{"color_jitter": 0.1, "arch": "vit", "norm": "layernorm", "parallel_block": false, "shared_expert": true, "lr_schedule": "linear"}
Rows from block 7 of a small image classifier, named by matrix and row number. Rows with one number within an expert belong to one neuron, the router's apart. Each number is 500 + 40 x the weight over its row's rms, rounded and kept within 0 to 999. All counts start at 0. Numbers have three digits each.
Before each expert's rows are labels from the 100 images, of 14976, where the router gives the expert most weight on average: "place" is the part of the image that holds the peak. Only what is clearly more common there than usual is listed. The data: telescope images of galaxies (Galaxy Zoo DECaLS). In brackets: how many of the 100, against the usual share in percent.
# router: router (model.blocks.7.mlp.router.weight, 4x160, trained with AdamW), inputs 0-159
# up: expert up (model.blocks.7.mlp.up, 4x32x160), inputs 0-159
# down: expert down (model.blocks.7.mlp.down, 4x160x32, transposed), outputs 0-159

# expert 3
place: top centre (29 vs 11.7); top right (27 vs 9.8)
router.3:471510514515442479517513525499533458459550542536566492508532556480496437468562504408543477496411452547469522439503554442412495523506491470573544414509508454514468454436530528495527455441555477518554499537455373481500494541536484515515523500481553465455498527513500385515478442463507523558520439497503491499517482479479474498551536457511508438480433464486462540488485452490521472457484505407526461435526459504485469545507505385486471494447508527527448529439444494499478465497483464
up.18:501518428473456570396488495520472423490479542563460390464485493538442482437501492522512552480475514500459552546444470578519505469500519527588530509526547522486545481515489505494437495492520507493492497572530524525510505460503494489503528495471523563535549523557420518549465457567453473470462469434504475535479471506537507546520402470570515519482521480462529476536497491539533469470527447567543534474477474521536486467460465479548453498511506418548499469554538454458386596522466546
down.18:426408499557472470489553501560471528454499547509549508481532523497475496461556507512455441527547477435521504424482483498566507519492476462452483489511550579529497460484485483459480447468472528451452512542499505555428444545458509498459411521564423495514445445482455482493450467473514498571521468521462470490520563412491537566545513510479565480495505439474445506506510529542533541492479506444480551423483558567441522494525465520480492566498474480530465546521537489460431385485447519
up.19:540488444540516538383484512546531460614540472485497555484541542512454517442534501455496514491506463486508464537464442528477515430514504508502511509539523450488444524527508532476491515469498513441488321444480471524531493498545497539448473508473534475540542521401492526478407547520499565577499533482491525492517462562499537532479396495507553514484464462493437500490516482617494484520528491474488432493493531439550468473487469520505587536461504498472523501513484464543521537530498509
down.19:455484450552455491470473483475508468496489464483581485465420450463510508534484515612481500599509504498520493519512517534524417469466558508412515491475448558511517503532438556495496498513422537447472527574440455511486501519485452450498563468496496437497517514519437517454530529530494525543505473560477556507580476546490510524522502569487488507458529493479528435544498482470488572490467508443518524521458532479514483402508536565431387531478489527541535442522543569499500488477578434
up.20:475481515481570528381470548553488465548525473478520508501579447420436436512553447510514494491504464470535540459584502530475558448475482547488397534525517541500500520548428478480472524489520467497479352523506528525526544472493459458528500469523533506500516470482521485504452427503485516556478500474527521534504507494561436504484486487510462502493448503443476567458491470518477470535542523529474505486472477583535504488508601487510500500553529449452445531470456473544531610589519510
down.20:469502478543381536640456517487558452512440478447546467481534394454477524476529530468554498477506520569489447487505574476458488485514486540500495494477573539439504425524494509500553538538485504447457622538469426454503512470537524494519506501484508535497494530511525428506483612505530528521574518492501527486506485499487470533480488490484414543436467434502541490546483481485486512508448484523555496483557485548465516439534534409478486525428475547475463495467500528506529477527488513
up.21:513498478522467529331510475570516456517509466430488455507522550455510518496458533496497587471437495532543528534512485475570544491515533510546540599475463435485532551537466473470492481515456509511465419524533417489446515475465497551462474462470532568515527564464479539426471538510513563604507473486453467553465561470488526565578471505465477489438494456508520476514477438604497522530483524554476519514500477500469475473505539495511472476447512484479463474487487466531503582487521491
down.21:542414449474467493471495558495534555465483475513512543483473541543489509424556484469495486479537470492536568474456495456430535553502474470512479470519448512585484519444556440457539542489491498491484493415518527563516556501550455521501514506481495549509471457484483477516528533592485466486489605544528478474450536493557463501520512425443600574426461496464530462552458502508546454591574501497479503475494536491548545454528455544564478490530488433497516487476574488443471500424509466
up.22:481512497508449526425457525538494483550461502475473460488541504516545529465545553531520555430488476478538484485532498450596448444479505538484533482510482466549523490512484559463438491552472499531517393410497427541522538426475536578435530464480501481511531481521472496568428523516531501436490503520476490451436470508468504509572436502446534515499491487547496442630424493542513494534472484465491453533479478513518486524555502549390512557496479549497497536499536461496512603492508545
down.22:438563518508502467600466539508498561520529471464565493438494481540454500513553538467503548525466574539491485515473516521464540535358468448433550581413475512566449507469477483486486511454517534500498451490488472496530494470494475460530430555523504484498417474479550495440516510531457479492496538556449544551546451538517470494567506459592467494506483501418536499490535535470484499525446600513488533517539544437490525422556519488545469504517498508464472527506490513495466431524433468
up.23:503515502512433549406480492539505512543465448568452555568512569479500548509429452569397503355525533424437500517509509549526471514542497494499442547510535487537517498421508491446492525535530476463553425472485461549540495485470494581457459524475516462488496462550499498540499439473536527489478539501505477475540529507498463523502475552448516468519457550583485497458490466589477481494531467495451495509487503500537503558470468469473575501489524468459547506475521434540469597551495479
down.23:481480534524526513528564456458572497536541478453533426445523460548509446524459420490584557506435512507499545528443522467490519497528490537486527475526475491564422516562492479547452491390441581546473534484515456534465510513547466482474493497489454537521465518469474503438484458499454514510530453476474484537428487452509482501524499483559520505485555429463492644522513493513564511556572543517483490505480518520433487463586560524498566486496521501553448499516495556540550512539432478
up.24:594492497482438557454521432466444492567469424477492488567555540514505559520475437421516543480445487451553491527467520564468494531532460476573421541514544502533526473517447501482462461478508616508504390500491498470467509504503461558531498528489457529506479532429470541508434505529547495512563508473470413536530487509419455536517511467538434497488535464507517450495529470541464484470542466437462513501504530567441511548530539527422582522522504511513479524478513494518452568526506495
down.24:411394508525494433528503491504459529472468533452522524410536455601534477493525451577521483493531544526494595510551482466522468550478530492527487514541530546487468445467472446452492530529519589491490487514463472517479528536544457493467485543499553469471523584521542493476500517543389501474474534513451536528457442490524485549557503575490503525504518467506426479491501505534551507474477488500507505456493559457491467489473399478595457472444472451520458492543537486503520523481382486
up.25:487512513465501525343511505547603476555502517547488506573512488460506528447475536496468495494469544460532534505518477506538558502484455475536472544461497508490499528534487473461534513481510446545491430512478426504482467516521506490517499489440494530550490474532454503530487537500500499518457511499525411469438577470481533618529510478463506499384485501526482482535503417640524516475522522512504434493502558531517472499453506467503533482407510535538464520449458509520503610544447463
down.25:551496469416521522537535486556543523501453458455561436431497414513459457464567478440488536543446487517477447527466486521519534520475574482488484482500491412432496565465517502516557490451463502466461443498564471505482527499493466461554519511523564548525529552489541551482513488534493491458521495452555535519489488473437482543522483415627487546503530447442524511559519555536486572508489468584454538417398513504463516504548453516564507521493493515506509481515470525503496436478496548
up.26:504518453480444463353514464510507481526446470566412476475581470457506475469490465575491510483499534456541484520520523497534475560563517486538485508459508445501505455516583501490441447498493468535526481427381493493458520472498559519488522491551513524559549508533522495528566528492475456544469476494414462487562536486477517560464453488380578513511472493540555544547454483509452494526561515590479473507487500518506494464517511435550516544508514473521558479451499526552495526525486459
down.26:503534562454574504566388457472456559504553440468616487514457480515465531503517559474528528460488480524526448516467428486481484501470437476427508535481453509539465579494424455520426556477475531550508549452498519497507524478492544478489532452493514474508431555456552499450522496496514521514574494514511563514481468431467533472572457479547491449453476422515531486502522500464497442499521504500505521468501469434488538453565484520463592523570462530539482447452535468543520559447491475
up.27:591581436472538488404511485511526471522460488451446473474506456543483452407475465495501546515467558469453461523510490474525485483499498509520445555531556508466583517517546511459489456523489508413473469525454518495527534490478512538594528447565511504508468464528455484508585417577493503521499437503516530496448494516596494567532455482492511498518469542527483524568543428625490517485458490524433535494501523504535457463441509481482448447496516458481518523461529501501435554531545541
down.27:491527488522548479496451459482596517552463505519447480442527490482508526448537477466542496537501485467556479524532522477529472521495445455498582501440420519563502504496470482543523462479495469524472429487516581515466489411432447509556529495420485475493504497503469595462421549542496489553517444526485491541464461499513522552534438544423553460547493498572475441501522535583464538528503542507438497510504451434491527537462517481509503559584569500557493414522523500473495494422512442
up.28:527479449486497559429493521533534499474497485496403572470450473431505483446456392455433556488492456437504553529496524512519493463499502528531560474496523534463452517476450596521497452450506435441478469475578476513538575491575505479527476475570473511503512522484433538495434488554525477482497469466493569526483503523500481558542447521465546486497518534501504451551573378560498476484515487506501536506458515558537484535472472529442497502527496496473595544474514535502540560438534552
down.28:514537534516544478458506514465498568510510493425463471465451488483515568584513553540439505519469458538485438521552522526498507515459545514680481465425497467518467465439492469542439522476484531465516488460530551520460532449501533547497438494513515513421521561450573514505519456519444548590549512547415521507533455477456551490529499505478524498515563475486510427471544531523502517577517489544445473474517534551486484543496500452457478495549496504477469467502501513591510439448506530
up.29:551522528518528500457450465508498466538509487512381471516502545497490429510459431504453477455431502499468590516520484501510477467519427503529513575493568477462538562514500501485465455495507465460516458528536480530543497524478421534501522478516491495555503544511515508493452425526501529559549495497481484510423511489576476576517523506522510454515439531489502537409564484616447478471625464448506462527459468506520464533455490428480541502556536485542508528530472443513450562498446576
down.29:518409520502447537573493565517463545458572456473598505525494529492540475532487516529473423432537506493502524499514487551580534529472588513536489513519477520476467502543458459502532497456486526479475507457541502498515529531477508473547478576513518466496495501538558446534513561561420456551482570523556484491453490524451476539451492505490474572448460414411485474458465509493487441494515455526471555473527521513446548525464458473509497435501485453511496443461553477407455584413507485
up.30:558506491460468550406454454516536553558504450497458481480505471511494478463415522509504534503497432395538538572558510472473446586487476439560509532479540563453512602603495504433436459465565512528509416529496447563490457469537548525519517578469508528515541501412502549544480472501524478504482482517462532492508506490478515474539469511452482504483435502552483508541464433552533476516527486532502485488516516497564521505455477460544532496492470468483540426496500453545506485419543459
down.30:585490449493509534453563469447512546491485459456509493451458438555520545445490557541546444488514504579496519532495530482476478542524511567543552519421506519480512510487533417551476465538545416502503525506408498490498453473493532510524460485510515547532557523493543510427530523524416511479559536461571562598461492537486408534425551466498527444509429449530510474475503462455521507530502581502497543586477531529513509492524492419480456451490488451519465504502485518529530453553466489

# expert 1
place: centre (37 vs 14.1)
router.1:470469510527425440500506534498527461535525520539420494532589459534522491489535474397526478497398466516446528455483478478493491493478502484596538436511522495486436455488505536522504439395483437501550558536442483508464507541531500515495494495486517488456464545507531524533470373521466526513515454496512469476502487471454487584533507476487511440484452450485460531527522541527527481427514546506513485397535483471445425454432512473518533487463539499533470580436453521446483458563478478
up.18:517400480523428546467523472547515509450498503482478513546562550482502535509491558499471488436482515483582454462498460456531465455525490403531561417535509436480580520509542484519488421526462499551537460519456501438454531515533425478554503462555470529476522572537503504474504490478508479560543473482462465490478566507451438513503444471516506548452496566518508544484474517621479533493509546552471459510514568541538492504457529495480522521543432573478533479450430464467459548559521471
down.18:481575496522500490495486528449392500491495510505440500433523500507554570466496453497482524571404508479508446529480485457427462445470531454496523513477505510434534511568520441557505430482473509465449467457459509495539525458492492453519523509494458436456553567452493545518536496492381573527536434539500454517584445524502475488492425479538485446508579538563484474426513551493482543511521541477494504491502491487430497487476451556527469481500513504496472517555541564497514466517396544
up.19:569539483494463496475440539514487584511476476506500491484512499447459545483501494451489472443553497477506512497486483473503565484530568460480510552459445477462502550428524441456426453429543538450523462466518528476534510466563462458523551502537482554528460584409519540489489483557447484444573514526529488498444390533448447508561501415561422491479500557479519514572477457549521478495536522447503523500471491504513457406514501512526529503474507484415480515528469519516479567562505427
down.19:504509545469480488501550618526550533446472533492489492537490415432569529516529514506521444507528442528448446483522519535480445475532427495529545467457452541524500511504569488558507554567571496573511538576554463460510500466499474461521522468557513485437516554534521430457460492456483506448494535442548518526542512478555476572524497509491507498528584536458447485480521468578483450538551550508529403512436471480515498503512538493520427535505429500488459526504564500492520457470572551
up.20:523519479467536495387519509543526515499536467450521545531469469473473539500429483506482500551494541509496425558501472528549483480471487467498502530493488472490508545573456497520451474515429480537486462440499502521393554542475524525483455498553487482425506508420501516451458442522472536545505547544517481541492538512425484523466439465446549547445492432473546516494519507509521493527549526517509475450468526462513544482581485510466510494458611552505543423436474451580513645481476493
down.20:436457516488509548557385537553466462473476464535484432476496487588497449499495499469571478421500497527511497463444552476546492471518562514527505509495437503503524476515480453439532562489498447508499487553501529516529497428473485616551497524448534530465440483428470439569482542507467518495520516540458487535501501492488469437525432523513483389501510484539463453521537503475574568513532521554476539570565506575450537536528429410485504490487482506522481489512465431539502530462499503
up.21:520513526521538486439519457520458498452484494494505504499560435541535492473509463474507523474430504463549502535468557548490528467536614483561539562477485497496492544510523539463397489446486539518434438469482551463502467549491504494511551497452489495510511552369456481472515467525517507560490457542435573503458503482515473548513519554498492443466486473502491523519471463513508544452605446543431501469438433514500433534532561509530547550456485486575509468476496492480451626488527466
down.21:451511538509491416546500525432536489511482425509579454526505535482488473505521506462476522519413557522439522520537448513472537508505515500544549580482452524501516491485529538522508453485605487482551527481500541545521518508528478512552471492511493473572414484561435564444518518554459442492474458549433478448498456492505508451506487459482475534506537601480526505479507548516512462418503490475460510544519477391428469455483425489491495559500569544454452544534493516506513589556458551
up.22:494479494476524503391498496520513535445572459530509518542531520530549532500462473485458474495469526485558556525485556534527563453565540472614507483501451518492512504512537511529480437470496414530493403527577415531469502466504484508478539449498451498458483503460462615552467534558524460532517525499432496495480500500457527532497495427522515429508468491498565511536399501541441427460507514529509483530474483515568463527454485460488478509498547486452498499517490424485427569458555557
down.22:503573505509450449536471495498495522489482519561492489531422541434502466540490587493463510523458486495446480480491477506382540513476462512466612548439533508572458472462479449501473562467546522514527563474493528492507533512528465509584518487503473519465527493498538381472490520463507459451482529482541547493474532483470508482472518539572528497461466577484552453425560590496563543486499505509557520509485561436508554440499481430489524487495442566516487489526487500422487474415523459
up.23:551504529478495533385430486565491507537476435426451536485482558469487515497509569554479583467502540468486495492439532556562500504484523497543548538474493557479528473594491500436464503455448460488526427554481500537434542466550544522489557519527467471510457515426500512572434511525511520432514519489497512557499520419476532582481489511508495466421516454533515475514462482553502583424498553506498548449508482496549482465519554502448484452450486531494550441469490498466477546448562520
down.23:504528498551505524568499513491458520552518478535463444511542566485560512533509445559502482529529533478527511500487527509405547460500504542492526484511450470524517452421468449452441517494533501512448526475552553550527529533560484480429510478469528528480522502540483447512514466470431502457507489525486528543500526561506525445451476520530460535478526494495506560439470517459544547475437572537469490544560487592561526530493471440517455461514520522465449540457417606482490330482489515
up.24:487525523526410562440472515495511485507476455484519468545520605453461483552465472512518487474462524507491503496534583571507510536498537514508514523442514519523519529529496520567485486468528446487455356450514471557440503475498518524482551490471476503542512485498508599495407502540484515444502479467446454544495476501478545593473473452443504469483491490478430522479433499555514494523538491472472525424511483466520459591502525520522613518530510478483520454457527489506434627487533515
down.24:477543518486520464510505441511499554549516494486525466446477531545529569507451510524430519498499478464499382491494473491465460493453463455459537462513459536561507469415452467456551538514536502548535409473507469564532488447416492558446480528477465535397514539616532430485500517444484490504483501505483518461543500470489511492456361542449547544515532510513551461484481533615475521516486479499475508508524509593508512447514439485470531542456528511462518516537486511490505484558488496
up.25:504533496518486507424519587515626576527516545565439444525463490500536491514497491432493511564495569502480421462477535407514531503512577465494536487453511516537452516437496553528488517462500454480460480481507489508457426501514491534490511501447472493550512446537442579427489558530511468580527491497473510495490400473454452580566459495513510430492501499487489523552450498528439505478466530516496478566490511478469546435492568538512419551568538531511537467514505518562493522509509512
down.25:465514566451469413511498522431473514468502493491541509477489546521508495515560459528498464522479482464515514537501511524486474540514531508476531477578443493660454494485468471501552443514517473492510465390469468515514485441518472510519482475509438529492438470456461478512504408506506463530520516514476530471486479518466558475557374476503543558514606504529540542492462535601517468487451472458518493461478534510551545483458492595594487566526508549521492512504512481465461467530454453
up.26:489521524511491457339535434547511455496517467471457502445504469387504480504515489559504509481496539443529514514429466526527577531512520505563529457517508517499464489563507502509472423477440495468516520520439528482504545532483517440480492492476549382513503501562473600451464441563492545600533535506430530514453509463497503519518442527507578495481449469523541554519525496530481529539525463488506518446469495463492506494493516558535490495434531479548487554525516507495498615505498455
down.26:547531525496487512502496589471537531449532486530488468507429475485553487445436437465512504461520384465502520534527450554429531581454516413462497498522533530506530508578505503535560537494562505479496475530516558502544509448459532560536528521571527500552462446484491417546487462494502518521504507511495445539419393499494521499493508533495487500505482485509515464456553471539503529532453556426454490516460550540467539522494431530457573533599511443450525530499511571469499520519540564
up.27:548497484498544453383441489474508476557513483488553478502500477533547561520448501465525520543456526501528486497434581505452497505486553467517532504450498496504516511516491547518511409431481474487511404479479444497481472518507478549541521502466461504511431453439450568475472529518548454576560511491437543494520467551509521560508493426511503467472477483499536488534454550637544528495547439453528485482481547458451496426545515566529436536497519493496474483506550471495486630534518473
down.27:515517522486440508543471472496520493552551469518472470517521537548535494488462467511460471538542481409525455572484520545542426588474576479471481526530475551568489491398458449520469447575494467476526501494505518510515514496490513479506493543432507486511534544580475493520453470478543441444469550478467569489493482509438548495507464549433551615511497543567503467488473529524449496488487504479515489470491510549537570434481464560424440529588500471487519457538554517448473399518531524
up.28:509533507512471473400478501487535555442488520495552486510452498473509450503491494492515495546481495513490522528422530472470522479604574469502509578497506531514503529541457504479449476471473448483499394485514433499466489493475537550531494489515465498569413507453495524469444449574499499489502430499547507478443433527464523605566450483516507506463588453500569508541459516585439461497493502466449499483453528483471581437509544566547519509537541513490550516559505531543468599544499477
down.28:569447456527470540502518418518518465548505512498587434447472491532506484536518525493505464513541468528520429519512471503529479596480528481492486544469511463551464499495417563480496480441434474524494378491470429519532444441441496548556533457499464566491511551531461458474484482487510497502557539576461562486525446524399566498540491475524503472514504497419488496537479496553548474514538448451500559492489542492495550418522471607474496535507458501452477481530520452445481544525480501
up.29:488520480550449542431461472539506456507532428553519491508526466474486564507496547530522526483463535447476571476489550508525531476528615471530495472487485469489522486464547563548513452399530474499465463552481525424514491494532552422529556531518497473513440475474543506495445513524490475438567527514543503515476528494493475531504531415510512457487501521509511558492475468487442470492491493455524509490522482531529488387440503646480538520516467434545527450524473509455488586397564472
down.29:557472476537556536489533461478449520480447493485506424565529496529485502507475499476489482526415553553486419464502523521481485457472504429480490455469441590508486561475518530476478483555577590548557571506509449511468472500503474566494518489539485508464462516510485551479595514591505524603552502501419514487522493492415435562505447514439516526511491493544457461486515459542471505456502555473453467546511453416522520466457451447416516500536477520490461548464543484529494446480520509
up.30:481481496507577495412522576532568525483477532456491490463529486502502467461546511454512491448429449431520470497466487465490572551542498488499546502483481598455397528557509535454453524467460476442385391520462543507490543503553560499488520455465518475505497571458479495463460482560445546514482516466513507521435508563450508569523499500500492523431499477462526507500489548540464559540597492513470517415470511519541522487589483470529517526483508486474504488500497418512463556536492493
down.30:484543479535514475549541502471516511483537561488525546531561492414520497494531461485598461511466396563513552477510509429430538611446554527490456565544493457494515543475479454543470452494496527531544562483537503449465520477467416470424531539486416504557532513465511430503513461485530500464541457496505473514521488511531427447586533542550459439565487491514462549482468516472500452488448485510538519569486482514509525482507500473523528533517439525453505465554521486494476506593425471

# expert 2
place: centre (32 vs 14.1)
router.2:451519490526418475529517504505586456497546547536486459531578544513464398504546519401564475487414474472474504444525485437424495523507517482560557398504527448496497455450540547502529454465540464537542597555489433492454489509547476498555504505477529510482480510499472499498451431488469502461534432483538495486535489470447475479558476487518484436472452486473470539519511510525536499457506472459501484478558473484488477396471510438502476477422515508535469547474428483481477522580462451
up.18:532489523482448580433462541533429445543521415495435442467568505510484524532499479419530530547503552496466515494486519569507490531495523539516492530494509543522461518427434529565572427435494552512504515523433505462534506520430485640473536550475531472491522502492490526460472457564516556507473450460524487538537512526513528481445556561464477540532455501467535485482436490458514493556509397508480478405468440512501525510454540523494444468442538489514541500473534521490521546464544498
down.18:486472484467518501534489459463522455426451454529578510468537559530511496503592419527480494494579515505474436433516445489492431522491477566497558490525522499494493569512468516515468449505492522527420539535438478517495486395484385509500490529469507433539463457579430522478519533418580518527470442482414491537553494560497525479502513504478497501514470534537530486492521550553486564512541504411469437467516510487565544490483538506517503532465535561578449457542511534484505525500525510
up.19:512448551494437482402484517560442518460449403481431476448519463547473490503449517463527568445458450465407446552483521512530512462473564445529491593484481528473489541556503586458476495544494504419480435546500514527514528470539544510522519563527553464528493548442449537449525458539501513530512517514522486465461508533468435530475477533488514523483393540519510417505515519563464474525588530554509500495519486518548508498494496454484537419460545482548463526488520476492450510522497450
down.19:556505548419549532555499533465421525514489519501495496489543527501536512444561556490515530517536505495553428440431503419472483469500474467526505504454517524515543458462503510508485456479542500500578457518494480564484493491510498504521436439491464577447423519518531457592525470556537510510562486470496469454547531437565436452486474518542450454514454561540477459494441501470483500537498591463499457436535496509566467512526547557536555472509459558570504501515421549498406521557507491
up.20:502464475524406568475495489514527582536478475507472473532533521481512465514466495521470543490549476484448490568442470557464486440496480537516468567484533555455502468526523508509422523431525518459500366526566519485489546528468442522574471547466520460516484484518431521475432492585483534546520479457530493510486507518520537565430540492515424486436436472455522521467543501594544535468504460521475480480495552515543470580517474414534504467417567486535509469468508460498500572478482511
down.20:445478580443639482524477493482515466468487500429475459491477547525437516511475456451481550445476514555511530536575439517500465507521470498501563476458520461515496495515481518526529488505584512491477572498502429520433513455516512516503579483534465513470548585413483437488547536467491510446471516499398536587501461491435519498567503505486526501497497516483468459537493414555456490545475482457490513426432509465572487522504544554491462513505450580523458550500509529567515488487483526
up.21:487550490531466479399514488478489456488478523469498482541541505518542498547493511523541484434433499534474565579503512481546490515563601485486456548506513436523420459435454487504425519445565509491449418523459421551525530539467556550541435430510472517511566558460524509452486432476466485460464527478547444539514555488446432557437432521559494491510438431464541492509514546536515534504517480477530545505470511512510452479515507529477521530494513494541484520465539515481423484413513449
down.21:459500538469498559519478454481501481519556506467549466457468527517528529488553496501421514530512530510502474498490503463468592526534538455544533540520587464478556512446437443563513419441511549512554493527522520592419531451499494483546471506518514546485512462548579473499471511493576451432486563525478567493466518445527562483456523463527448540520479509410488463449458498430538518501543554494479501457436419490448389463476505528500529496536455506496480522586493512521469547472476535
up.22:471505438527452536473481497515501540526455521500435524546486478435536503531449483450412535376523530477519520456547607498466558490438522500549515459500494520571497513465449550495556498448555482531509517526528485479518469504495492552516472465476465488509484499478468512521469524594514546550544590549562488511571518519562453549474519472489499500479406529441513485511558497625442509460487479490501477496558551508512538436502514400490457421539499512473465488460533489437463528507496495
down.22:536504518500517487612475450529437510508524470443536448463531522477516505551441443482535579488434445526528498538505485501458462509509501479510543464424513561468513508549536509489469555462512501442453672518462571462456521540481522516422551494516536491499491517447483567457557432490502517494546477504501527478521546453483453519496508509460508444512478545527529475452456512497578483461475541485475537402494523466507535567476527494512524528540473447494534592469451571573517500462483509
up.23:462467493530492536414507450526490522490463490455531456509497479465530440549518434516493450547491497555515527562496451471580497498556582572510528548514438462486458472532548477565423447455537499523420477550469494518463515507532488504494525519473511512466493437453480564477446553470445544550515559464509506523429451444436529589494483559481503531479499459515458513456512508495558546484467519523421505542488534577489455479560540489477441480493532449597555519462490445519464580555520492
down.23:554553539475502525510504481525497486429465529454495536526568523505502533478443541516488465432610556486532513492438508510455468537434544492497505511539453547572518599507496523475507520467522520435494524487428529488499478524450490542538468482549479635522554540416408419541512483458518506539471450483558489493538474553489475510517496466487475542531503462505556519477473529563520571445530453523519486425471492467516545488461538477530541517521495520424463501547480492475497474447429599
up.24:454473481468501474355529458490506443459444525489461475586545436490575449502512511574506557434481468447533498531547566490452490464556489510509473448554513493458532474519545554528495487527502551523491404544520508437509537513495514528550557500426480418440530488505475548514460470566425498552500569484475529504474550501478510545481439503560496549496464435480469448485493492600528493546546491513483484505461541518508498536559515422499455461468480525546483502513496516530507581468496459
down.24:551535564451434435538514466523445504506523439491471478519543488548565437414565501448480518519440513475590518496518461479544515530448527459536464596475498437553533516499555524527534491433522514511457602479483492487514440526538486432524487500522481483545474518428498510571565512499526475537483382509450470574537475554412485485533501495474479472526510486521513487569511458526433456487506548556504499485515470500490475491537524522448489508574509487519524513468582492405496483509466450
up.25:530518517545474530451482541523498459560511427481429541515582524416519578500450496532447499452456533438464473511466569560474495498468527506448495548488574540503462491493439449488443446484500539484473406593533502552519529489505487573478468528481453504505522544454529569467502450524536557484529421529535504563483533477440502515483508555529467471491494481543480528509487460587503555448496458536510508423490517506532506540488482414500525419449503493487540530467447471596472563483506519
down.25:526563446542487527479441514559526501427500479547561530586531427464438562492543485507509492490521493556500517561502527490624480436487538554487489462445454483506549516450443492519491456502524508553470492490461442460493455504506468582447558508463480502472500496593499533543437585538497494497496538483477543523479488470523492496483550589484542502484435469585534468534526527482529444464438518535557436528514444489565460462483481507420464579440476460488468476470490478454518518521538498
up.26:500536496534473541441469484511490525525496485490433490452612546491494434545483422422477564484421566472519552517472503532535534457467471456598495433514479519518517445494493499534452465427524504468495414507530459502460467507477465568504554510479490515533516510476473597524458484538472501535500447456454444535451479442493505611547467529497562483502454501526509581553523464570507560460510532567480498483493501483516512501453507541447541475488491506498501595441501457552443516545474526
down.26:462488494479457503514502493518580497493527547483520468568566511571505439478548535534547463477484510492524480438513592535455482533513549486501489412528518499466498466480563502487540551518544447495525452486526477455440448496539533598530530450493456512452478501497541511603423474600509496433484590496502477487460579542514476434467447457516485485440466471488550437535527446570464508482464519522473488529472556481514508529444541363503497480507538464499468548525484461457519496521491529
up.27:519486484499492488432423521533485541499468517478498505571509478433477546486516494521549541456505529509466471512471506496556537583532597529546496468442585497469489570433496469493496535422501444458481482546482499445545446504532480535524485493487563541371523485445542555483504507561533550497476430494546420565522568548475477485502454421491539524534461510534509500520462499606485545493538453541474462488488506506494527487519529482439528526496501471483450462537536426514555571425493452
down.27:467523462449533484561456468511533512479482467538534515496467507481579442527510547497543498542522478513456554499486456518482519464509507552418475520505505485535518512505497485507414531458533561517473462517465476541486527468425590413543532523428497499548487478431448544433526435541482546502509489570485469423462499465474508446447494541476478407411465524520549481492445490538521435543534521441453444499589464574532523491534503579506489538550562520500592454561507531522513476510519515
up.28:507547504573569565472476481504460440511490437479469569508483429521504506497473522476505593479467474461437581595475481476504493482519509479508477499506525440458493517458468509546508444507463570512479454500469476437443533461536493574473521503490591517498519538493534516508432439571505619465547465507513515565447483438493467588508505537565528495436465471522489491469489487563500547475454496477559480498432500505486409507463470467529447483473493410468512507495523522569521503447543451
down.28:518584446438498484503470479530468514432546541524520475591451547487496525476518535521501461478555491561425457542482512533595553465493440499531460507439605547508503439534504482480455462509553439468545496562496479426532439489426506455431548503471505481561521495588505514523489549472490459503484551459510461448502491500515525436461443469413490533536452551533499526516520467524464427501499503516470501479537451508606480541436481513498585475523476517558473455484517456488479530482523502
up.29:520459545517475562463447570556524517524497439497518531473496522499469492527511483528543592500497537493538556515457461526547510459493568479548397510501555477437513556486470494485472479430561528525482466570458553403467490511522460505509435488477522495511536509416419543464487507474532487495533486452557450533440488454434510568589541517490506470440431535461478470503471463571508530479535491527470453509486477543472457491460547540501496496403468496581513463522442458543497554471504427
down.29:429427439487454510515469569522467503447538489544453493490533460559518549457496506514498473449451453515453542498518435524501521549498508494431462500565556523527394522499530459483526528530482503516505446513446505512595487435552521540530522521525420437495506475505512596495508554535532503493509561484489465514518504593527477521480438468446529547450457462405485462493518495462538488447510411471572540493561426469543480537600473482523544482474509482459480460464516533506462442491485536
up.30:543525491472472546432435468530450447526490501571438509482474504524484530456509454478448517471418458407510469519561615522503465468518537515522447485487507514467533514472542524471446450465470490426524483495523489496554445510526488492458550523524468526512536515587451565479502461526505561578511430469553520499544478471533471533457572480539541444496469530550519489501508460525550468571490506532530529418509514614513486430509483525532505488417404535526555454502483496510501551453526528
down.30:555484373542452514509555423437475545503481470470460487512524440504435501466492478543537510552553451464520550535515516467519555463518514555518436519483489494499428529463468522532491532546503429516550407512565547529539554491532445521466531499497481587491526520476459475492520487516468496478497510548483477522503419534511519538519559549436456506482518467521514433445509517553515496461440550551536504512446518583474497535532528430517550620431517458476531517483488538486496481511400509